From a checkpoint of a small image classifier: depths [2, 3, 3].
Rows from block 2, named by matrix and row number. Each number is 128 + 24 x the weight over its row's rms, rounded and kept within 0 to 255. All counts start at 0. After the name is the row's rms in percent of the matrix's.
# short1: shortcut pointwise conv (model.blocks.2.short.1.weight, 192x96x1x1), inputs 0-95
short1.101 088 [143  97 143 115  96 122 115 145 103 146 204 176 158  71 133 141 120 104 119 110 145 130 128 134 104 132 149 160 141 114 103 130 124  63 145 184 100  98 148 139 122 121 137 137  98 119 147 138 118 141 120 102 129 133 129 125 152  97 149 122  91 113 127 101 109 127 113 138  99 120 151 119 101 172 125 143 169  94 120 116 172 120 112 144 106 149 131 130 116 167 175 153 129 113 126  97]
short1.102 098 [127 123 120 126 135 124  88 118 137 123 153 153 136 113 123  27 149 108 107 163 135 127 121 101 129 119 124 144 137 131  95  90 135 136 118 113 120 117 126 121  89 127 121 138 136 150 162 101 130 103 126  98 103  96 137 115 146 147 132 206 123 170 129 124 134  93 127 152 128 138 139 117 114 115 119 115 123 123 146 152 118 137 137  97 136 140 216 121 161 125 107 145 103 174 124  98]
short1.103 087 [112 129 103 129 114 152 119 126 144 126 100 111 112 122 119 126 156 132 104  94 121 137 154  76 155  95 128 103 111 146 127 138  91 140  92 115 118  97  84  97 112 148 149 160 113 103 173 116 126 129 145 132 102 129 129 148 195 127 113  91 147 102  87 135 167 125 136  77 152 138 158 138 123  90 172 123  96 169 124 114  99 109 144 172 124 132 131 171 138 131  98  95 134 114 152 132]
short1.104 116 [ 99 178  94 121 133 110 160 104 125 102 148 171 196 140 186 133 126  89 121 145 140 174 124 120 152 132 150 128 122 139 185  99 135 165 126 125 116 136 110 116 117 115  88 138 131 105 120 198  84 137 126  98 132 116 138 136 119 119 109 129 122 109 107  77 127 137 138 127 119  98 127 139  88 110 113 160 140 117 120 111 122 170 116 134 103 144 129  95 136 161 131 156 137 129 147 128]
short1.105 100 [114 118 130 113 108 107 170  95 139 126 114 127 146 114 121 191 140 154 127 140 122 100 106 110 130 141 100 139 139 147 161 143  94  97 154 111 114 136 155 107 150 129 136 132 130  83 197 126 138 122  99 104 120 138 122 124 158 106 108  92 110 105 132 143 120 112 143 121 157 136 125 136 140 127 135 174 118 143 118  72 148 135 135 160 124 157 120 134 143 146 197  72  91  77 106 136]
short1.106 088 [105 138 193 116 133 101 131 152  64 123 131 132 102 147 108 121 142 105 122  65 157 108 100 115 108 167 101 127 131 105 155 110 117  97 131 118 126 121 141  94 109  73 162 140 125 146  96 115 119 163 120 113 120 142 138 142 119 127 154 166 152 124 142 127 134 126 124 133  44 127 136 114 127 137 110 151 124 139 113 135 126 104 157 109 115 170 124 105  93 115  97 142  92 146 116 159]
short1.107 106 [139 106 149 133  93 134 105 105 126 124 142 127 121 129 114 122 154 113  96 162  98 120 112 177 137  98  96 130 135 145 138 117 127  97 166  99 115  95 132 131 124 121 103 120 138 139 141 127 132 113 131  42 151 128 129 152 144 117  72  93  71 147  75 123 134 118 108 136 144 152 133 125 155 162 130 125 131  50 101  98 147 159 127 143 117 143 111 110 137  99 149 116 115 149 144 106]
short1.108 081 [117  84 134 140 129  94 166 122 121  96 117 131 120 135 138 156 123 141 108 121 161 131  92 142 138 112 117 125 141 133 163 162 128 134 130 143 129  74 113 103 189 133 149 133 114 121 146  97 125 139 139 144 145 165 120 123 148 129 173  74 119  72 107 129 132 169 131 133 142 133 139 130 113  83 111 170 166 109 147  82 134 144 123 184 130 137  80 138 137 147 118 118 161  99 120 170]
short1.109 116 [121 145 127 142  59 138 128 120 123 135 127 132 138 149 104 138 127 138 123 116 122  93 101 147 122 153 117 194 196 225 114 135 127 135 142 141 131 145 136 122 119  94 146 119 139 125 127 129 125 140 143 133 134  91  75 111 113  95 135 116 135 142 127 125 115 139 106 133 134 132 121 114  97  86 113 132 143  96 142 115 126 134  63 139 171 139 123  98 135  71 103 112 122 129 120 122]
short1.110 103 [120  97 102 121 124 186 132 127 133 126 164 111 160  98 155 155 113 155 105 117  70 100 137 109 139 142 142 132 155 116 112 133  77  98 106 127 135 131 130 116 133 134 108 137  45 138  92 143  76 119 135 148 113 125 135 114 126 108 174 150 141 147 104  67 124 154 149 146 102 133 110 121 113 114 149 122 133 145 120 146 158 105 132 123 105 125 142 144  72  80 108 128 118 127 142 125]
short1.111 120 [122 127 205 132 135  64 142 127 144 128 139 127  93 120 119 136 129  55 114 102 134 110 109  97 144 111  75 125 147 134 113 119 125 169 200 137 129 127 115 126 102 130 110 118 133 129 122 150 156 103 119  97 129 110 117 124 156 154 110 115  80 133 116 109 138 132 144 139 136 124 122  58 135 168 125 134  98 139  98 123 140 132 125 152 123 110 119  95 113 146 102 156 106 126 107 104]
short1.112 113 [105 118 130 116  78 176 141 104 126 110 134 116 104 153 123 139 137  78 136 106  99 192  89 121 108 112 130 175 119  82 102 116 181 159  98 147 152 112 125 114 129 105 141 121 137 122 155 172 163 102 119  97 139 176 166 166 141 126 124 136 162 134 114 103  98 118 148 131 139 108 121 126 119  98 132 129 130 141 139  95 153 134 135 116 170 153 172 103 113 129 135 108 138 131 136 104]
short1.113 087 [142 125 127 141 103 105 135 158 121 119 109 138 121 129 140 113 103 148 146 115 156 128 124  84 153 133 116 153 131 138 106 110 151 113 127 144 136 130 102 109 106  74  99 102 149 142 149 138 130 130 114 152 191 109 163 123 139 144 139 115 163 133  88 142 166 117 116 143 164 153 162 104  83 116 133 135  88 138 124 139  79 108 133 107 127  66  91 100 130 160 206 115 139 132 147 117]
short1.114 092 [124 118 100 141 128 115  99 111 170 169 140 128 124 170 143 159  86  86 135 127 125 132 158  99 156 137  98 128 131 109 160 142 157 107  87 135 122 108 123 154 100 108 120 109 151  96 147 106 140 148 110  72 124 123  97 124 151  92  96 135 126 149 129 125 150  98  90 132 142 121  90  74 139 115 138  77  72 122 147 125 131 149 111 155 136  94  89 126 126 159 100 127 132 116 141  96]
short1.115 097 [145 145 107  93 109  71 103 135 121 109 129 170 134 127 111 145  96 144 123 120 214  83  90  85 132 103 102 127 126 131 152 131 155 142  89 152 106 112 129 120 139  86  97 126 111 102 132 105 163 119 142 116 141 124 158 143 107 136 112 125 141 143 130 155 114 125 143 121  91 133 137  99 128 128 144 135  93 133 131 151 152 159 144 125 159 103 154 123  92 110  95  69 102 127 160 116]
short1.116 107 [ 96 129 117 142 124 116 177  71  93 136 128 118 107 183  99 144 197 153 128 132 123  97 141 120  97 135 121 105 163 114 134 120 126 138 123 148 120 134 107 129  81 128 172 104 113 145 119 112 128 135 135 136 196 136 156 137 134 124 141 143 105 104  88 117 141 143 161 133 102 127  92  90 166 143 126 132 123 137 161 173 153 102 121 140 147 116 155 111 108 118 170 143  96 139 131 109]
short1.117 091 [124 143 159 143 106 181 111 102 101 145 143 118 108 126 116 124 140 160 127 121 117  92 139 124 108 103 117 125 121 133 142 135  36 154 164 147 137 141 133 147 129 129 152 127 106  94  84 113 114 111 129  43 141 143 154 137 100 142 138 118 118 117 144  73 153 172 106 144 106 128 162 121 109 150 113 108 154 115  99 129 149 150 129 147 126 123  91 161 101 120 113  98 120 125 134 112]
short1.118 086 [120 137  92 122 114 138 141 122 138 125 135 106 103 119 132 103 147 119 152 135 135 148 161 190 133 142 160 132 102 118 147  97 190 136  91  98 118 105  80 150 127 129  97 156 128 153 134 137 118 123 148 128 143 126 115 140 143  73 119 103 119 100 109 136 113  82  89 149 130 100 100 132 117 160 136 145 137 161 203  99 150 131 158 106 148 130  77 103 124 142 117 155 126 129 152  95]
short1.119 094 [106  89 117 108 144 102  63 164 118 127 147 120 154 157 154  84 143 156 136 107 151 128 129 130 119 130 105 127 141  88 135 146 124 143 172 125 105 136 157 107 100 119 144 143 125 107  52 129 126 125  95 120 145 121 105 148 128 133 126 104 161 127 102 139 110 114 141 138 143 103 169 105 149 140 155 130 128  86 127 145 159 138 141 130 149 107  91  94  60 128 110  95 102 140 134  89]
short1.120 093 [ 84 150 136  97 140 154 123 132 168 127 138 138 104 138 209 115 147 139 131 131 127 172 103 178 105 119 137 106  99 116 136 129 153  94 132 110 154 119 121 121 143 170  77 120 128 150 125 173 115 135 164 131  72 121 148 150 147 169 121 132 132 104 126 123  81 109 157 113 130 127 125 143 108 131 146 131 145 155 123  87 109 141 153 107 125 112 152 135  88 140 125 176 108 113 162 124]
short1.121 081 [107 138 144 142 125  98  84 144 170 111 129  85 106 153 131  92 111 116 136 127 179 148 127 115 146  78  90 123 124 156 110 114 148 111 102 149 133 128  93 144 118 116 126 127 133  85 125 139 142 111 144 155 133 105  98 104 141 124 137  94 157 139 100 157 179 137 141  68 105 138  79 123 118 110 124 123  96 170 140 129  93  98 104 129 145 106  93 119 114 108  84 124 154 110 162 136]
short1.122 100 [ 78 157 157 148  57 162 148 108 140 158  77 114 131 143  96 113 138 128 108 131 100 132 127 106 154 111 152 108 138 142 165 126  83 135 124  93 142 138 122 134  88 101 120 108 142 101 109 134 120 123 181 136 107  97  86 122 129 176 127 130 122 128 103 110 104 136  96  93 124 122 144 134 117  89 131 174 140 118 135 159 136  94 160 135 119 105 149 178 119 140 140 139 110 119 157 123]
short1.123 115 [120  97  83 108 126 143  86 125 110 110  84 177 116 125  97 131 119 126 128 119 137 124 143 163 144 135 143 131 124 149 131 133 135 162 125  89 114 146 118 117 126 111  94  94 148 162 142 124 128 125 134 132 129 108 106 162 145  96 109 138 118 135  63 177 130 110 124 121 119 169 123 144 138 136 181 129 125 108 140 114 122 141 122 154 115 158 129 162  94  92  65  95 113 110 199 132]
short1.124 110 [126 166 148 132 131 165 102 123 138 154 127 101 123 151 118 125 177 119 113 120 105 121 143 173 153 208 156 113 145 159 151 139 106  97  82 141 131 109 113 137 116 142 125  68 119 131 102 119 123 122 140 140 125 141 172 108 149 182 152 139 101  92 125 121 116 115 110 112 145 115 114 110 167 126 111 144 135 124  92 100 102 122 150 137 130 167 109 112 185 149 146 124 134 103 129 165]
short1.125 084 [140 104 127  88 110  91 163 142  76 116 156 100 122 143 104 145  92 148 117  81 126 108 136  99 144 128 171 136 112  86 124 117 117  96 108 123 124 183  99 126 143 129 173 154 101 118 148 107 116 131 147 181 163 133 143 132  94 156 102 136 141 111 134 121 113 111 170 122  98 128 153 146  96 109 138 103 167 133 135 130 118 139 123 133 139 167 158  94  79 119  88 107 122 133 143 116]
short1.126 100 [124 104 116 118 126 145 145 116 127 148 132  83 134 183 141 144 107 140 117 110 119  99 116 133 149 126 112 133 109 116 109 109 123 125 140 126 137 108 172  57 142 140 133  92 142  86 125 118 121 114 108 122 149 137 139 162 141 150 112  94 145 111 109 145 125  98  94 170 140 123 167 116 131 105 108 135 127 135 108 146 184 141 182 111 125 107 111 119  36  90 113 101 108 109 115 122]
short1.127 100 [158 136 122 119 131 110 159 121 101 141 127 122 139 119 131 223 120 116 113 112 132 148 132 129 111 118 140 109 132 140  94 181 134 114 133 136 133 106 124 128 191 130 173 118 106 137 184 141 133 157 121 126 120 132 114 127 133 123  93  45 124  91 125 101 139 162 141 142 123 114 127 123 112 127 156  89 129 117 113 133 139 150 134 146 124 120  63 104  92 130 124 123 145  99 160 116]
short1.128 111 [ 97 138 152 134 143 109 137 131 112 144 155 139 153 106 126 131 142 154 132 124  93 115  96 126 142 153 128 137 129 117 131 103 180 113 145 117 142 131 146 131 109 138 151 182 176 116 144 103 116 119 136 142 120  94 107 101 126  49 138 117 149 143 111 106 136 119 131 106 107 147 116 109  93 162 139 151 149 120  86 120 116  24 161 116 106  98 128 158 160 123 127 105 128 132 135 111]
short1.129 100 [140 108  90 123 108  98 134  99 144 165 110 133 112 154  69 180 145 121 126 213  95 153 156 172  85 136 144 149 132 110 117 130 119 130 165 134 131 137 147 120 125 133 163 143 128 137 137 126 143 144 113 118 116 139 136 114 161 141  99 157 103 147 138 132  97 164 156 141 117 164 144 150 156 111 117 143 140 109 118 143 142 109 120 186 163 173 165 152 130 119 106 116 132 125 123 109]
short1.130 082 [128 132 134  69 150 115 125 122 102  67 140 102 127 147 142  99 147 183 120  45 114 114 107 118 126 151 111 128 136 114  97 148 107 113  93 134 121 103 154 129 125 129 102 137 113 151 150  94  92 125 149 124 120 139 121 122  87  88 124  96 165 121 123 117 114 109 115 163  90 167 143 139 100 115 125 110 154 105 128  99 120 145  98 107 113 158 119 130 103  89  87 125  96 134 135 124]
short1.131 105 [174 132 100 128 121 133 110 139 138 127  96 118 115 177 155 135 101 124 100 113 102  88 146 137 105 107 106 124 119 141 104 119 139 117 115  97 122 150 129 109 137 125 119  32 101 194 109 130 155 159  82  95 135 140 123 119  98 162 129 148 131 142 118 170 114 144 121 133 134 149 114 117 113 154 140  95 127  99 127 112 131 157 119 111 132 166 108 135  98  95 102 106 106 122 113 172]
short1.132 095 [122 126 114 114 152 146 136 104 128 182 125 110 132 146 157 140 136 148 145 138 137 139 117 165  99  92 138 111 133 134 122 159 142 101 149 121 123 166 156 138 132 101 161 149 159 167 111 156 126 145  54 128 139 154 128 149 147 189 101 155 124 141 117 100 109 142  80 169 126 144 119 130 155 173 112  88 100 103 137 141 153 107 110 125 108 125 113 106 136 106 126 136 129 137 153 194]
short1.133 082 [102  69 140 113 100 154 188 123 129 112  89 103 109 125 124 152 136 128 136 143 124 111 111 123 143 105 133 129 100 142 155 138 144 144 146 129 126  83 115  94 131 108 114 132 145  83 119 110 127 113 158  82 127 167 128  71 116 127 169  94 119 104  90 152 124 178 147 120 122 130 128 120 123 101 104 154 130  70 131  89 137  84 105 165 118 136  91 128 147 120 124 126 130 126 114 167]
short1.134 089 [130 114 148  98 191 161 118 106  86 115 137 128 151 147 141 112 131 100  72 131 135 129 115 153 157 119 113  73 102 133 124 145 106 125 125 132 149 124 110 146 146 129 124  68 104 110 127 118 148 121 118 133 126 146 127 117 132  75 103 108 112 128 120 172 181  95  71 157 120 114 122 149 157 126 122  90 122  87 169 105 132 161 113 118 152 163 107 100 131 133 148 130 114 105 105 121]
short1.135 100 [103 135 111 145 153  91 104  97 130 109 135 102 123  93 160 116  92 124  79 146 136 114 119 115 127  83 133 136 120 128 130 111 104 126 152 158 142  85 124  86 154 131  76 103 141 124 119 133 136 168 158 168 151  99 105 148 124 135 129 126  96 153 120 168 134 101 157 141 139 122 151 118 143 136 164 114 130 108 148 146 183 195 153 116 106 173 148 134  91 117 116 143 115 110 146 153]
short1.136 118 [ 86 114 122 133 116 151 143 128 156 129 131 152 149 109 147 136 133 138 100 121 198 119  71 134 121 118 128 141 130 135 135 132 139 121 140 103 152 154 131 124 118 111 110 127 107 126 143 115 169 121 183 148 147  52 144  13 130  99 110 119 135 120 125 139 131 134  93 129 115 138 126 115 137 145 131 105 144  96 130 133 130 110 127 141 146 110 144 149  93  87 102 128 106 118 135 125]
short1.137 082 [115 139 123 126 112 136  97 125 133 114 142 128 116 137 141 122 177 151 144 132  77 124 157 142 174 159 109 124 162 132 109 160  95 100 127 143 146 116 152 114 135 103 139 148 132 134 157 100 104 130 117  84 126 132 134  99 106 101  58 107 107 111 177 115  97  66 109 141 122 115 126 117 145  95 117 170 167  82 117 172 142 121 131  99 113 167 122 148 114 160 126 109 116 130 128 100]
short1.138 113 [119 140 142 121 137 125 150 104 165 156 106 152  84 170  84 151 124 102 109 133 102 125 175 138 133  78 114 106 163 132 149 141 227 105  91  91 143 138 126 123 116 115 131 136 103 140 116 134 102 135 113 128 127 131 114 160 115 209 118 135 124 138 106 118 120 121 107 142 117 123 132 106  65 113 116 126 106 140 151 127 120 117 116 131 128 137 127 104 160 111 123 102 131 139 115 151]
short1.139 101 [123 117 144 124 170 121 156 119 142 101 158  91 144 119 206 123 110 159 101 170  87 103 119 117 123 144 124 198  97 120 123 106 136 120 146 132 126 139 138  98 104 133 116 137 129 140 129  91 151  86  96 116 117 141 130  98 136 126 123 136  93  98 116 130 123 182 175 129 128 129 117 129  99  82 131 122 165 140 100 112 126 111  99 175 105 111 159 152 110 135 113 154 125 117 108 117]
short1.140 106 [ 70 118 122 145 171 123 134 123 123 136 109 125  97 120 122 131 116 152 108 138 134 111  81 136 185 150  77 128 135 161 104 123 115 123 125  95 109 126 135  74 109 151 127 143 120 170 152 135 134 176 111 123 122 112 193 177 135 134 124 143 118 144 105 123 167 124 143 110 101 108 120 143 122 171 179 165 124 137 141 140 143 107 113 145 138 129 119  83 128  95 106  88 112 144 110 126]
short1.141 092 [184 176  91 163 122 129 107 120 127 128 131 171 126  94 107 126 118 156  93  94 111 152 154 152  97 159 108 146 121 125 120  81 145 135 118 158 119 169 127 119  99 127 111 135 110 156 122 139 137 108 105 174 151 110 132 121 110 148  85 127 134 172 133 103 124 115  92 114 113 119 126 138 125 120 152  68 150 170 102  92 120 152 111 121 105 116 108 143 131 147 131 135 131  97 144  68]
short1.142 090 [137 139 127 150  97 124 108 136 121 133 162 113 102 165  94 135 143 113 155 141  89 218 108 123 148 117  98 134 132 123 132 122 134 101 111 161 131 127 141 116 104  71 121 117 132  96 161 126 133 107 121  72 122 113 106  93 154 168 118 101 138 126 157 120 120 144 140 116 129 112  93 157 118 131 120 134 119 149 110 145 186 126 112 151 159 126 125 128 126 174 144  68 112 122 137 164]
short1.143 116 [136 120 107 140 100 126 125 143 122 106 128  99 118 135 129 123 134 109 126 138  51 104 198 137 121 117 102 111  97 130  80 114 141 118 114 137 134 106 138 131 135 166 155 151 151 127 100  99  74 119  66 113 131 199 178 162 135 108 145 125 129 136 104 127 134 108 172 138 111 124 136 123 106 136 141 174 103 151 132 110 152 143 120 143  95 125 143 116 148 158 122 105 132 136 105 128]
short1.144 116 [161 128 113 120  80 134 150 148 118 129 158 108  81 116 203 153 107 165 102 109 153  94 102 128 146 131 121  21 141 171  85 120 113 107 105 130 141 118 135 114 137 122 141  84 134 141 138 110 149 117 147 155 120 131 126 132 125  99 147 154 104 116 125 147 148 112 129 135 127 146 110 108 173  80 148 109 151 139 123 130 122 132 123 116 139 131 135  99 152 128 138 133 143 145 109 123]
short1.145 088 [137 131  76 121 138 111 125 154  58 134 121 127 169 107 133 162 126 175 130 111 117 165 137 102 132 135 119 172 163 146 115 115 150 117 100 128  84 124 160 117 103  68 116 137 156 119 149 116 135 162 146 109  90 123 121 110 132 153 160 153  89 116 111 131 110 134 182 129 109 131 109 126 126 158 131 124 128 139 168  85 131 123 133 119  80 131 159 129 111  98  96 121  92 134 140 103]
short1.146 106 [181 141 127 136 112 146 129 115 151 156  93 136 116  82 122 127 118 131 160 143 114 110  94 132 119 185  87 137 135 174 130  85 111 124 103 150  92 104 115 156 117  87  80 117 133 120 124 117 137 130  98 124 114 156 150 133  91 134 160 126 109 105 142  77 114 145 169 108 103 161 146 150  90 125 118 154 100 168 147 123 115 112 123 121 147 120 142 150 126 168 130 111  91 139 161 156]
short1.147 095 [133 154 122 133 132 117 107 207 129 118 129 182 130 110 170 127 144 130 102 135 117 123 164 107 101 159 109 130 134 146 133 146  65 145 127 143 132 111 126  84 137 131 107 105 122  59 124 128 122 119 104 126 115 120 126 136 175 140 105 119 138 129  90 158  90 134 150 100 127 133 158 170 119 155  81 120 165 119 138 112 140  87 123 132 126 128 157 146 130 142 128 128 106 101 181 137]
short1.148 097 [151 147 121 149 153 145 143 111 140 128  90 156  94 124 129 119 136 104 113 138 139 144 130 105 115 138 117 147 148 134  92 144  86 117 120 135 178 125 108 122 126 131 161 194 134 126 147 155 115 129  94 106 158 133 158 150 106 115 115 115  88  97 104  85 123 110 113 103 112 138 113  83 141 172  93 120 136 145 184 144 106 121 163 120 101 135 128 138 125  41 134 148 136 117 100 142]
short1.149 100 [150 115 101 152 118 154 116 136 135 123 109 123 137 148 100  77 116 141 126 162 103 138  87 131 137 138 155 148 100 115 119 118 143 145 147 135 116 126  42  69 120 110  96 161 132 121 108 153 130 118 126 137 122 119  91 141 185 126 126  95 138 120  90 160 180 119 139  94 147 126 142 145 129 145 118 131 155 136 128 114  88 145 133 128 114 124  79  85  87 115 118 136 167  99 118 117]
short1.150 109 [125 145 110 119 118 112 156 118 146  89 170  98 134 126 109 158 127 110  99 118 116  62 123  99 134 128 135 153 146 162 127 125  94  67 148 127 140 135 143 139 153 129 163 114  93  99 143 141  86 140 173 191 105 131 117  93 125 109 162 136 126 147 114  78 156 142 158 153 162 121 139 128 123 123 137 129 114 147 142 134 108 137 123 139 130 129 147 125  97  47 129 141 137 145 124 122]
short1.151 088 [110 106 127 104 103 131  97 123 115 138 139  97 138 200 165 126 135 122 159 119 121  99 152  97 149 164 119 101  85 114 140 145 132 111  64  99 148 123 139 148 128 102 116 134 130 115 148 160 135 105 124 117 164 136 109 158  97 139 146 108 126 149 143 142 110 142 140 180 106 101 101  97 112 146 157 112 117 102 111 118 132 158 128 124 153 158 115 128  75  79 115 118  97 148 178 134]
short1.152 086 [127 102 157 151 107 129 127 132 157 149  95 129 133 123 134  70  77 127 117 119 132 107 132  84 140 116 103 117 133 159 146 138 167 142 101 130 124 118  86 105 133 128 100  90 118  91  98 138 152  95 114 121 151 124 149 116 141  99 183  87 154 109 112 154 134 146 152 138 129 109 113 114 148 129  66 142 140  91 145 138 117 145 129  94 127 108 124  91 175 163 121 139 155 123  94 171]
short1.153 103 [153 138 104 131 111  65 127 120 174 206 117 110 146 173  64 142 125 119 121 108 116 150 114 136 141 187 115 125 115 119 121 109 159 116  90 116  96 147 135 126 137 117  96 129 180 146 155 102 131 144 146 149  94 142 113 111  99 129 144 138 172 129  97 154 145 110 109 104 114 156 119 133 128 133 143 127 140 118  73 107 142  94 108 129 119 115 130 128 130 141 101 115 125 124 163 142]
short1.154 102 [143 151 126  86 121 148 125 129 167 133 145  99 136 130 116 119  95 133 168 129 124 124 130 154 239 133 154 151 159  92 118 103 116 115 132 103 180 127 111 128 121 108 118 122 157 127 133 124 104  78 145 140 111 120 143  92 112 114 128 131 124 158  98 144 169  98 155 163 138 140 127 113 135 147 143 159 130 122 130 113 157 132 146 169 124 122 118 123 134  88 136 112  92 143 111  81]
short1.155 107 [133 126 145 115  96 141 139 170  89  82  92 148 178 111 119 102 121 146 120 114 105 111  70  84 144 120  81 145 120  82 129 132 105 114 136 134 167 157 129  98 127 109 127 143 101 159  77 129 133 167 107 134  83 128 112 159 171 120 148 102 148 110 125 136 127 157 146 174 115 130 108 143 139 129 143 124 107 121 143 110 170 149 158 116 140 109  94 153 126 132 130 156  94 130 123 134]
short1.156 128 [ 75 121 110 119 157 133 148 138 142 132 140 151 146 127 141 139 145 137 114 154 102 132 139 147 128 118 138  59 133  73  86 138 139 142 133  98  98 126 141 125 134 130 142 118  91 137 117 110 130 121 119 133 140 170 155  70 131 110 125 155 137 146 127 132 154 139 136 137 133 204 133 121 125 191 110 140 115 149  77 139 136 116  73 122 161 126 136  87 133 179 124 118 142 116  98 118]
short1.157 098 [122 151 115 168 109 129 133 124 129 135 102 105  92  81 120 104 119 123 129 175 146  85 135 176 127  90 151  97 114 118 107 144 107 133 129 115 129 128  64 176 131 133 100 138 114 124 143 137 150  94 144 135 116 174 169 119 179 107 139 106  98 121 124 128 170 139 163 103 158 103 129 148 124 155 139 109 161 148 141 108 114 122 130 152 123 155 115 155 122 161 140 164 112  78 148 145]
short1.158 113 [134  85 120 136  93 180 120 134 116 122 130 166  72  84 157 124 121 161  74 128 145  91 106 105 133 129 114  63 124 151  97 140 150 111 123 141 154 125 136  94 112 134 128 180 108  94 150 126 132  88 146 157 132 131 137 101 122 114 138 144 118 125 131 107  90 144 117 132 152 180 148 104 161 142 140 130 126 139 173 136 141 116 117 122 146  90 158 112 122 137 139 116 107 114 175 119]
short1.159 096 [141 162 109 113 161 126 101 113 164 106 144 158 131  90 142  96 161 103 143 153  79  72  89 130 110 130 106 127 116 126 118 131 111 100 108 109 130 152  96 127 110  92 149 149  95 149 138 130 143 127 153 140 122 150 138 141 155 101 120 165  98 148  83 122 110 102 134 142 120 102 150  85 125 183 140 110 157 122 131 131 134 164 141 145 140 191 147 125 150  93 134 134 135 132 177 125]
short1.160 087 [132 110 103 116 145 151 109 119 151 122 165 146 130 127 133 128 144 102 165 138 120 130 161 118 161  97  86  96 113 190 131 138 108 116 155 135 169 134 130 134 180 144  89 117 159 127 150  97 143  28 120 141 147 107  79 139 132 106 155 110 136 134 111 127 146 126 163 143 146 143 146 128  90 160 151 147 137 139  95 138 132 123 124  92 117 127  98 154 103 103 124 139 135 113 141 123]
short1.161 102 [126 189 105 130 128 127 122 118 124 161 148 111 154 110 125 147 145 141 132 122 127 125 126 124 109 111 130 123 131 140  97  91 155 140 102 130 120 176 132 124  70 123 120 137 134 121 131 165 153 134  80 158 132 148 124 103 122 145  77  63 156 138 105 123 115 102  95 102 127 140 114 110 150 126 152  88 145 193 114  93 138 162 132 129 116 110  74 148 104 170 147 107 141 105 116 104]
short1.162 106 [137 130 122 152 112 107 129 165 156 117 121 101 110 141  63 113 137 108  62 104 126 121 125 114 121 137 128 114 160 114 119 140 153 118 164 128 159 154 115 126 150 191 115 134 126 141 111  90  91 145 128 150 164 152 158 150 106  62 123 127 124 153 135 149 142 123 168  99 102 125 152 104 131  96 101 141 123 137 113 107 102 136 197  90 140 144 129 122 140 156 138 144 138 105 126 124]
short1.163 105 [172 114 130 154  93  99 126 103 109 112 129 147 159 152 181 119 123 123 143 132 128  96  81 158 130 125 148 143 109 197 123 118 137 126  94 111 133 111 142 113 142 144 116  96 141 149 101 117 130 112  82 145 143 138 130  95 115 199 119 129  97 144 110 139 122 148 156 141 136 100  75 133 133 136 108 128 129 128 110 111 147  96  91 126 109 138 113  64 111 161 130 125 134 157 116 169]
short1.164 112 [111 119  93  71 123  96 154  67 108 138 149 134 120 126 117 119 146 138 126 113 184 128 196 153 142 141 119 130 155 132 103 128 134 126 136 143 100 124 160 176 148 132 107 160 147 128 142 127 179  93 130 115 110 109 124  80  91 112  92 127 127 130 104 132 125  89 127  97  90 145 147 113 172 136 111 122 150 127 106 151 131 106 130  93 130 159 117 111 129 147 134 141  96 173 120 135]
short1.165 102 [130 137 135 120 231 139  96 134 153 146 131 170 109 114 143 141 140 132 157 100 155 145 101 123 161 138 136  68 152  89 169 123 102 137 117 111 160 135 108 142 104 127  86 104 101 150 129 119 123 120 164 138 109 119 164 121 132 105 136 104 103 136 103 130  78 126  98  97 133 139 116 115 141 119 120 122 152 124 104 141 110 153 191 141 113 119 143 119 106 130 142 110 115 119 146 159]
short1.166 107 [154 189 103 127 131 133 109 109 108 113  99 149 179 157 115 137 137 118 124 143 134 118 133 123 127 148 117  88 116  97 173 141  61 145 139 132 139 126 131 134 108 116 135 137 138 110 118 138 151 137 181  99 145 140 128 147 133 106 138 128  89 102 153 131 140 114 110 115 132 186 145  90 117 134 147 129 124 134 160  96  90  98 104 139 146 145 132  71  62 112  98 123  92 123 145 109]
short1.167 115 [123 131 134 145  70 142 126 110 138 111 134 117 158 114 177 126 114 127 110 120 143 133 112 115 121 122 130 129  33 122 143 125 106 107 128 125 145 136 137 121 120 137 117 135 124 120 137 111 164 121 156 117 149 147 164  91 144 115 125 137 114 127 120 111 179 119 108 132 128 108  92 132 137 254 116 110 139 119 110 121 114 114 131 127 159 134 138 153  99 170 109 120 123 110 133 147]
short1.168 092 [135  89 146 163 163 117 114 128 174 150 120  90 157 130 159 121 102  92 128 104 108 109  83 144 115 134 122 150 135 126 131 164 145  83 116 130 154 142 136 189 138 134  79  94  96 102 128 119 113 107  61 107 123 114 147 117 109 131 105 113 119 143  91 158 106 120  93 143 115 142 123 147 136 160 135 134 143 112  99 125 139 126 207 152 128 140 112 148 144  99 116 126 144 124 123 130]
short1.169 089 [121 106 124 149 107 133 184 135 123 129 129 105 107 111 124 131 114  75 117 135 112 138 131 153 159 105 150 113 130 125 142 106 147 125 156  90 146 120 109 109 121 142 148 133 169 121 131 100 116 104 177 100 108 168 144 136 161 140 106 102  74 101 122 151 116 159 146 134 121 109 105 124 156 117 170 119 150  96 152 115 162 117 135 166 124 175  81 148 108 152 162 113 150  87  74 132]
short1.170 095 [113 146 111 134  96 112 117 156 146 161 119  92 132 150 108 117 153 140 119 152 117  87 131 158 124  74 161 131 131 157 111 166 133  95 142 116 135 113 115 108 158 126 167 108 159 128 135 115 136 132 119 114 142 119 106 106 123 112  93 117 143 151 140 123 144  64  88 107 128 140 185 104 133 139 144 121 142  98 123 136 110 106  98  85  97 142  95 163 197 102 120 153 152 146 121  94]
short1.171 087 [147 119 143 108 114 120 126 114 139 119 114 129 146  90 148 126 149 175 150 172 125 102  95 183  72  89 115 126 112 137 125 121  99 137 157 156 132 121 165 126 119 107 121 102 135 150 168 132 129 127  95 116  83 112 173 124 125 119 117 152 142 162 114 125  81  75 146 108 139 144 143 137 100  99 136 132 175 129 154 112 134 159 113 147 137 137 177 143 140 117 136 165 111 170 100 103]
short1.172 105 [167 154 132 115 160 110 164  82 113 117 119 142 132 122 127 148 104 116 143 138 170 144 146 130 131 123 108 142 145 155 154  94 131 119 115 130 100 131 143 101 105 115 113 137  97 142 139 114 126  75 170 126 107 149 141 207 151 123 133 127 116 107 157 149 132 136 148 159 139 149  77 105  91  94 125 130 123 167 157 107 135 115 119 150 184  99 141 124  72 143 117 145  97 139 104 104]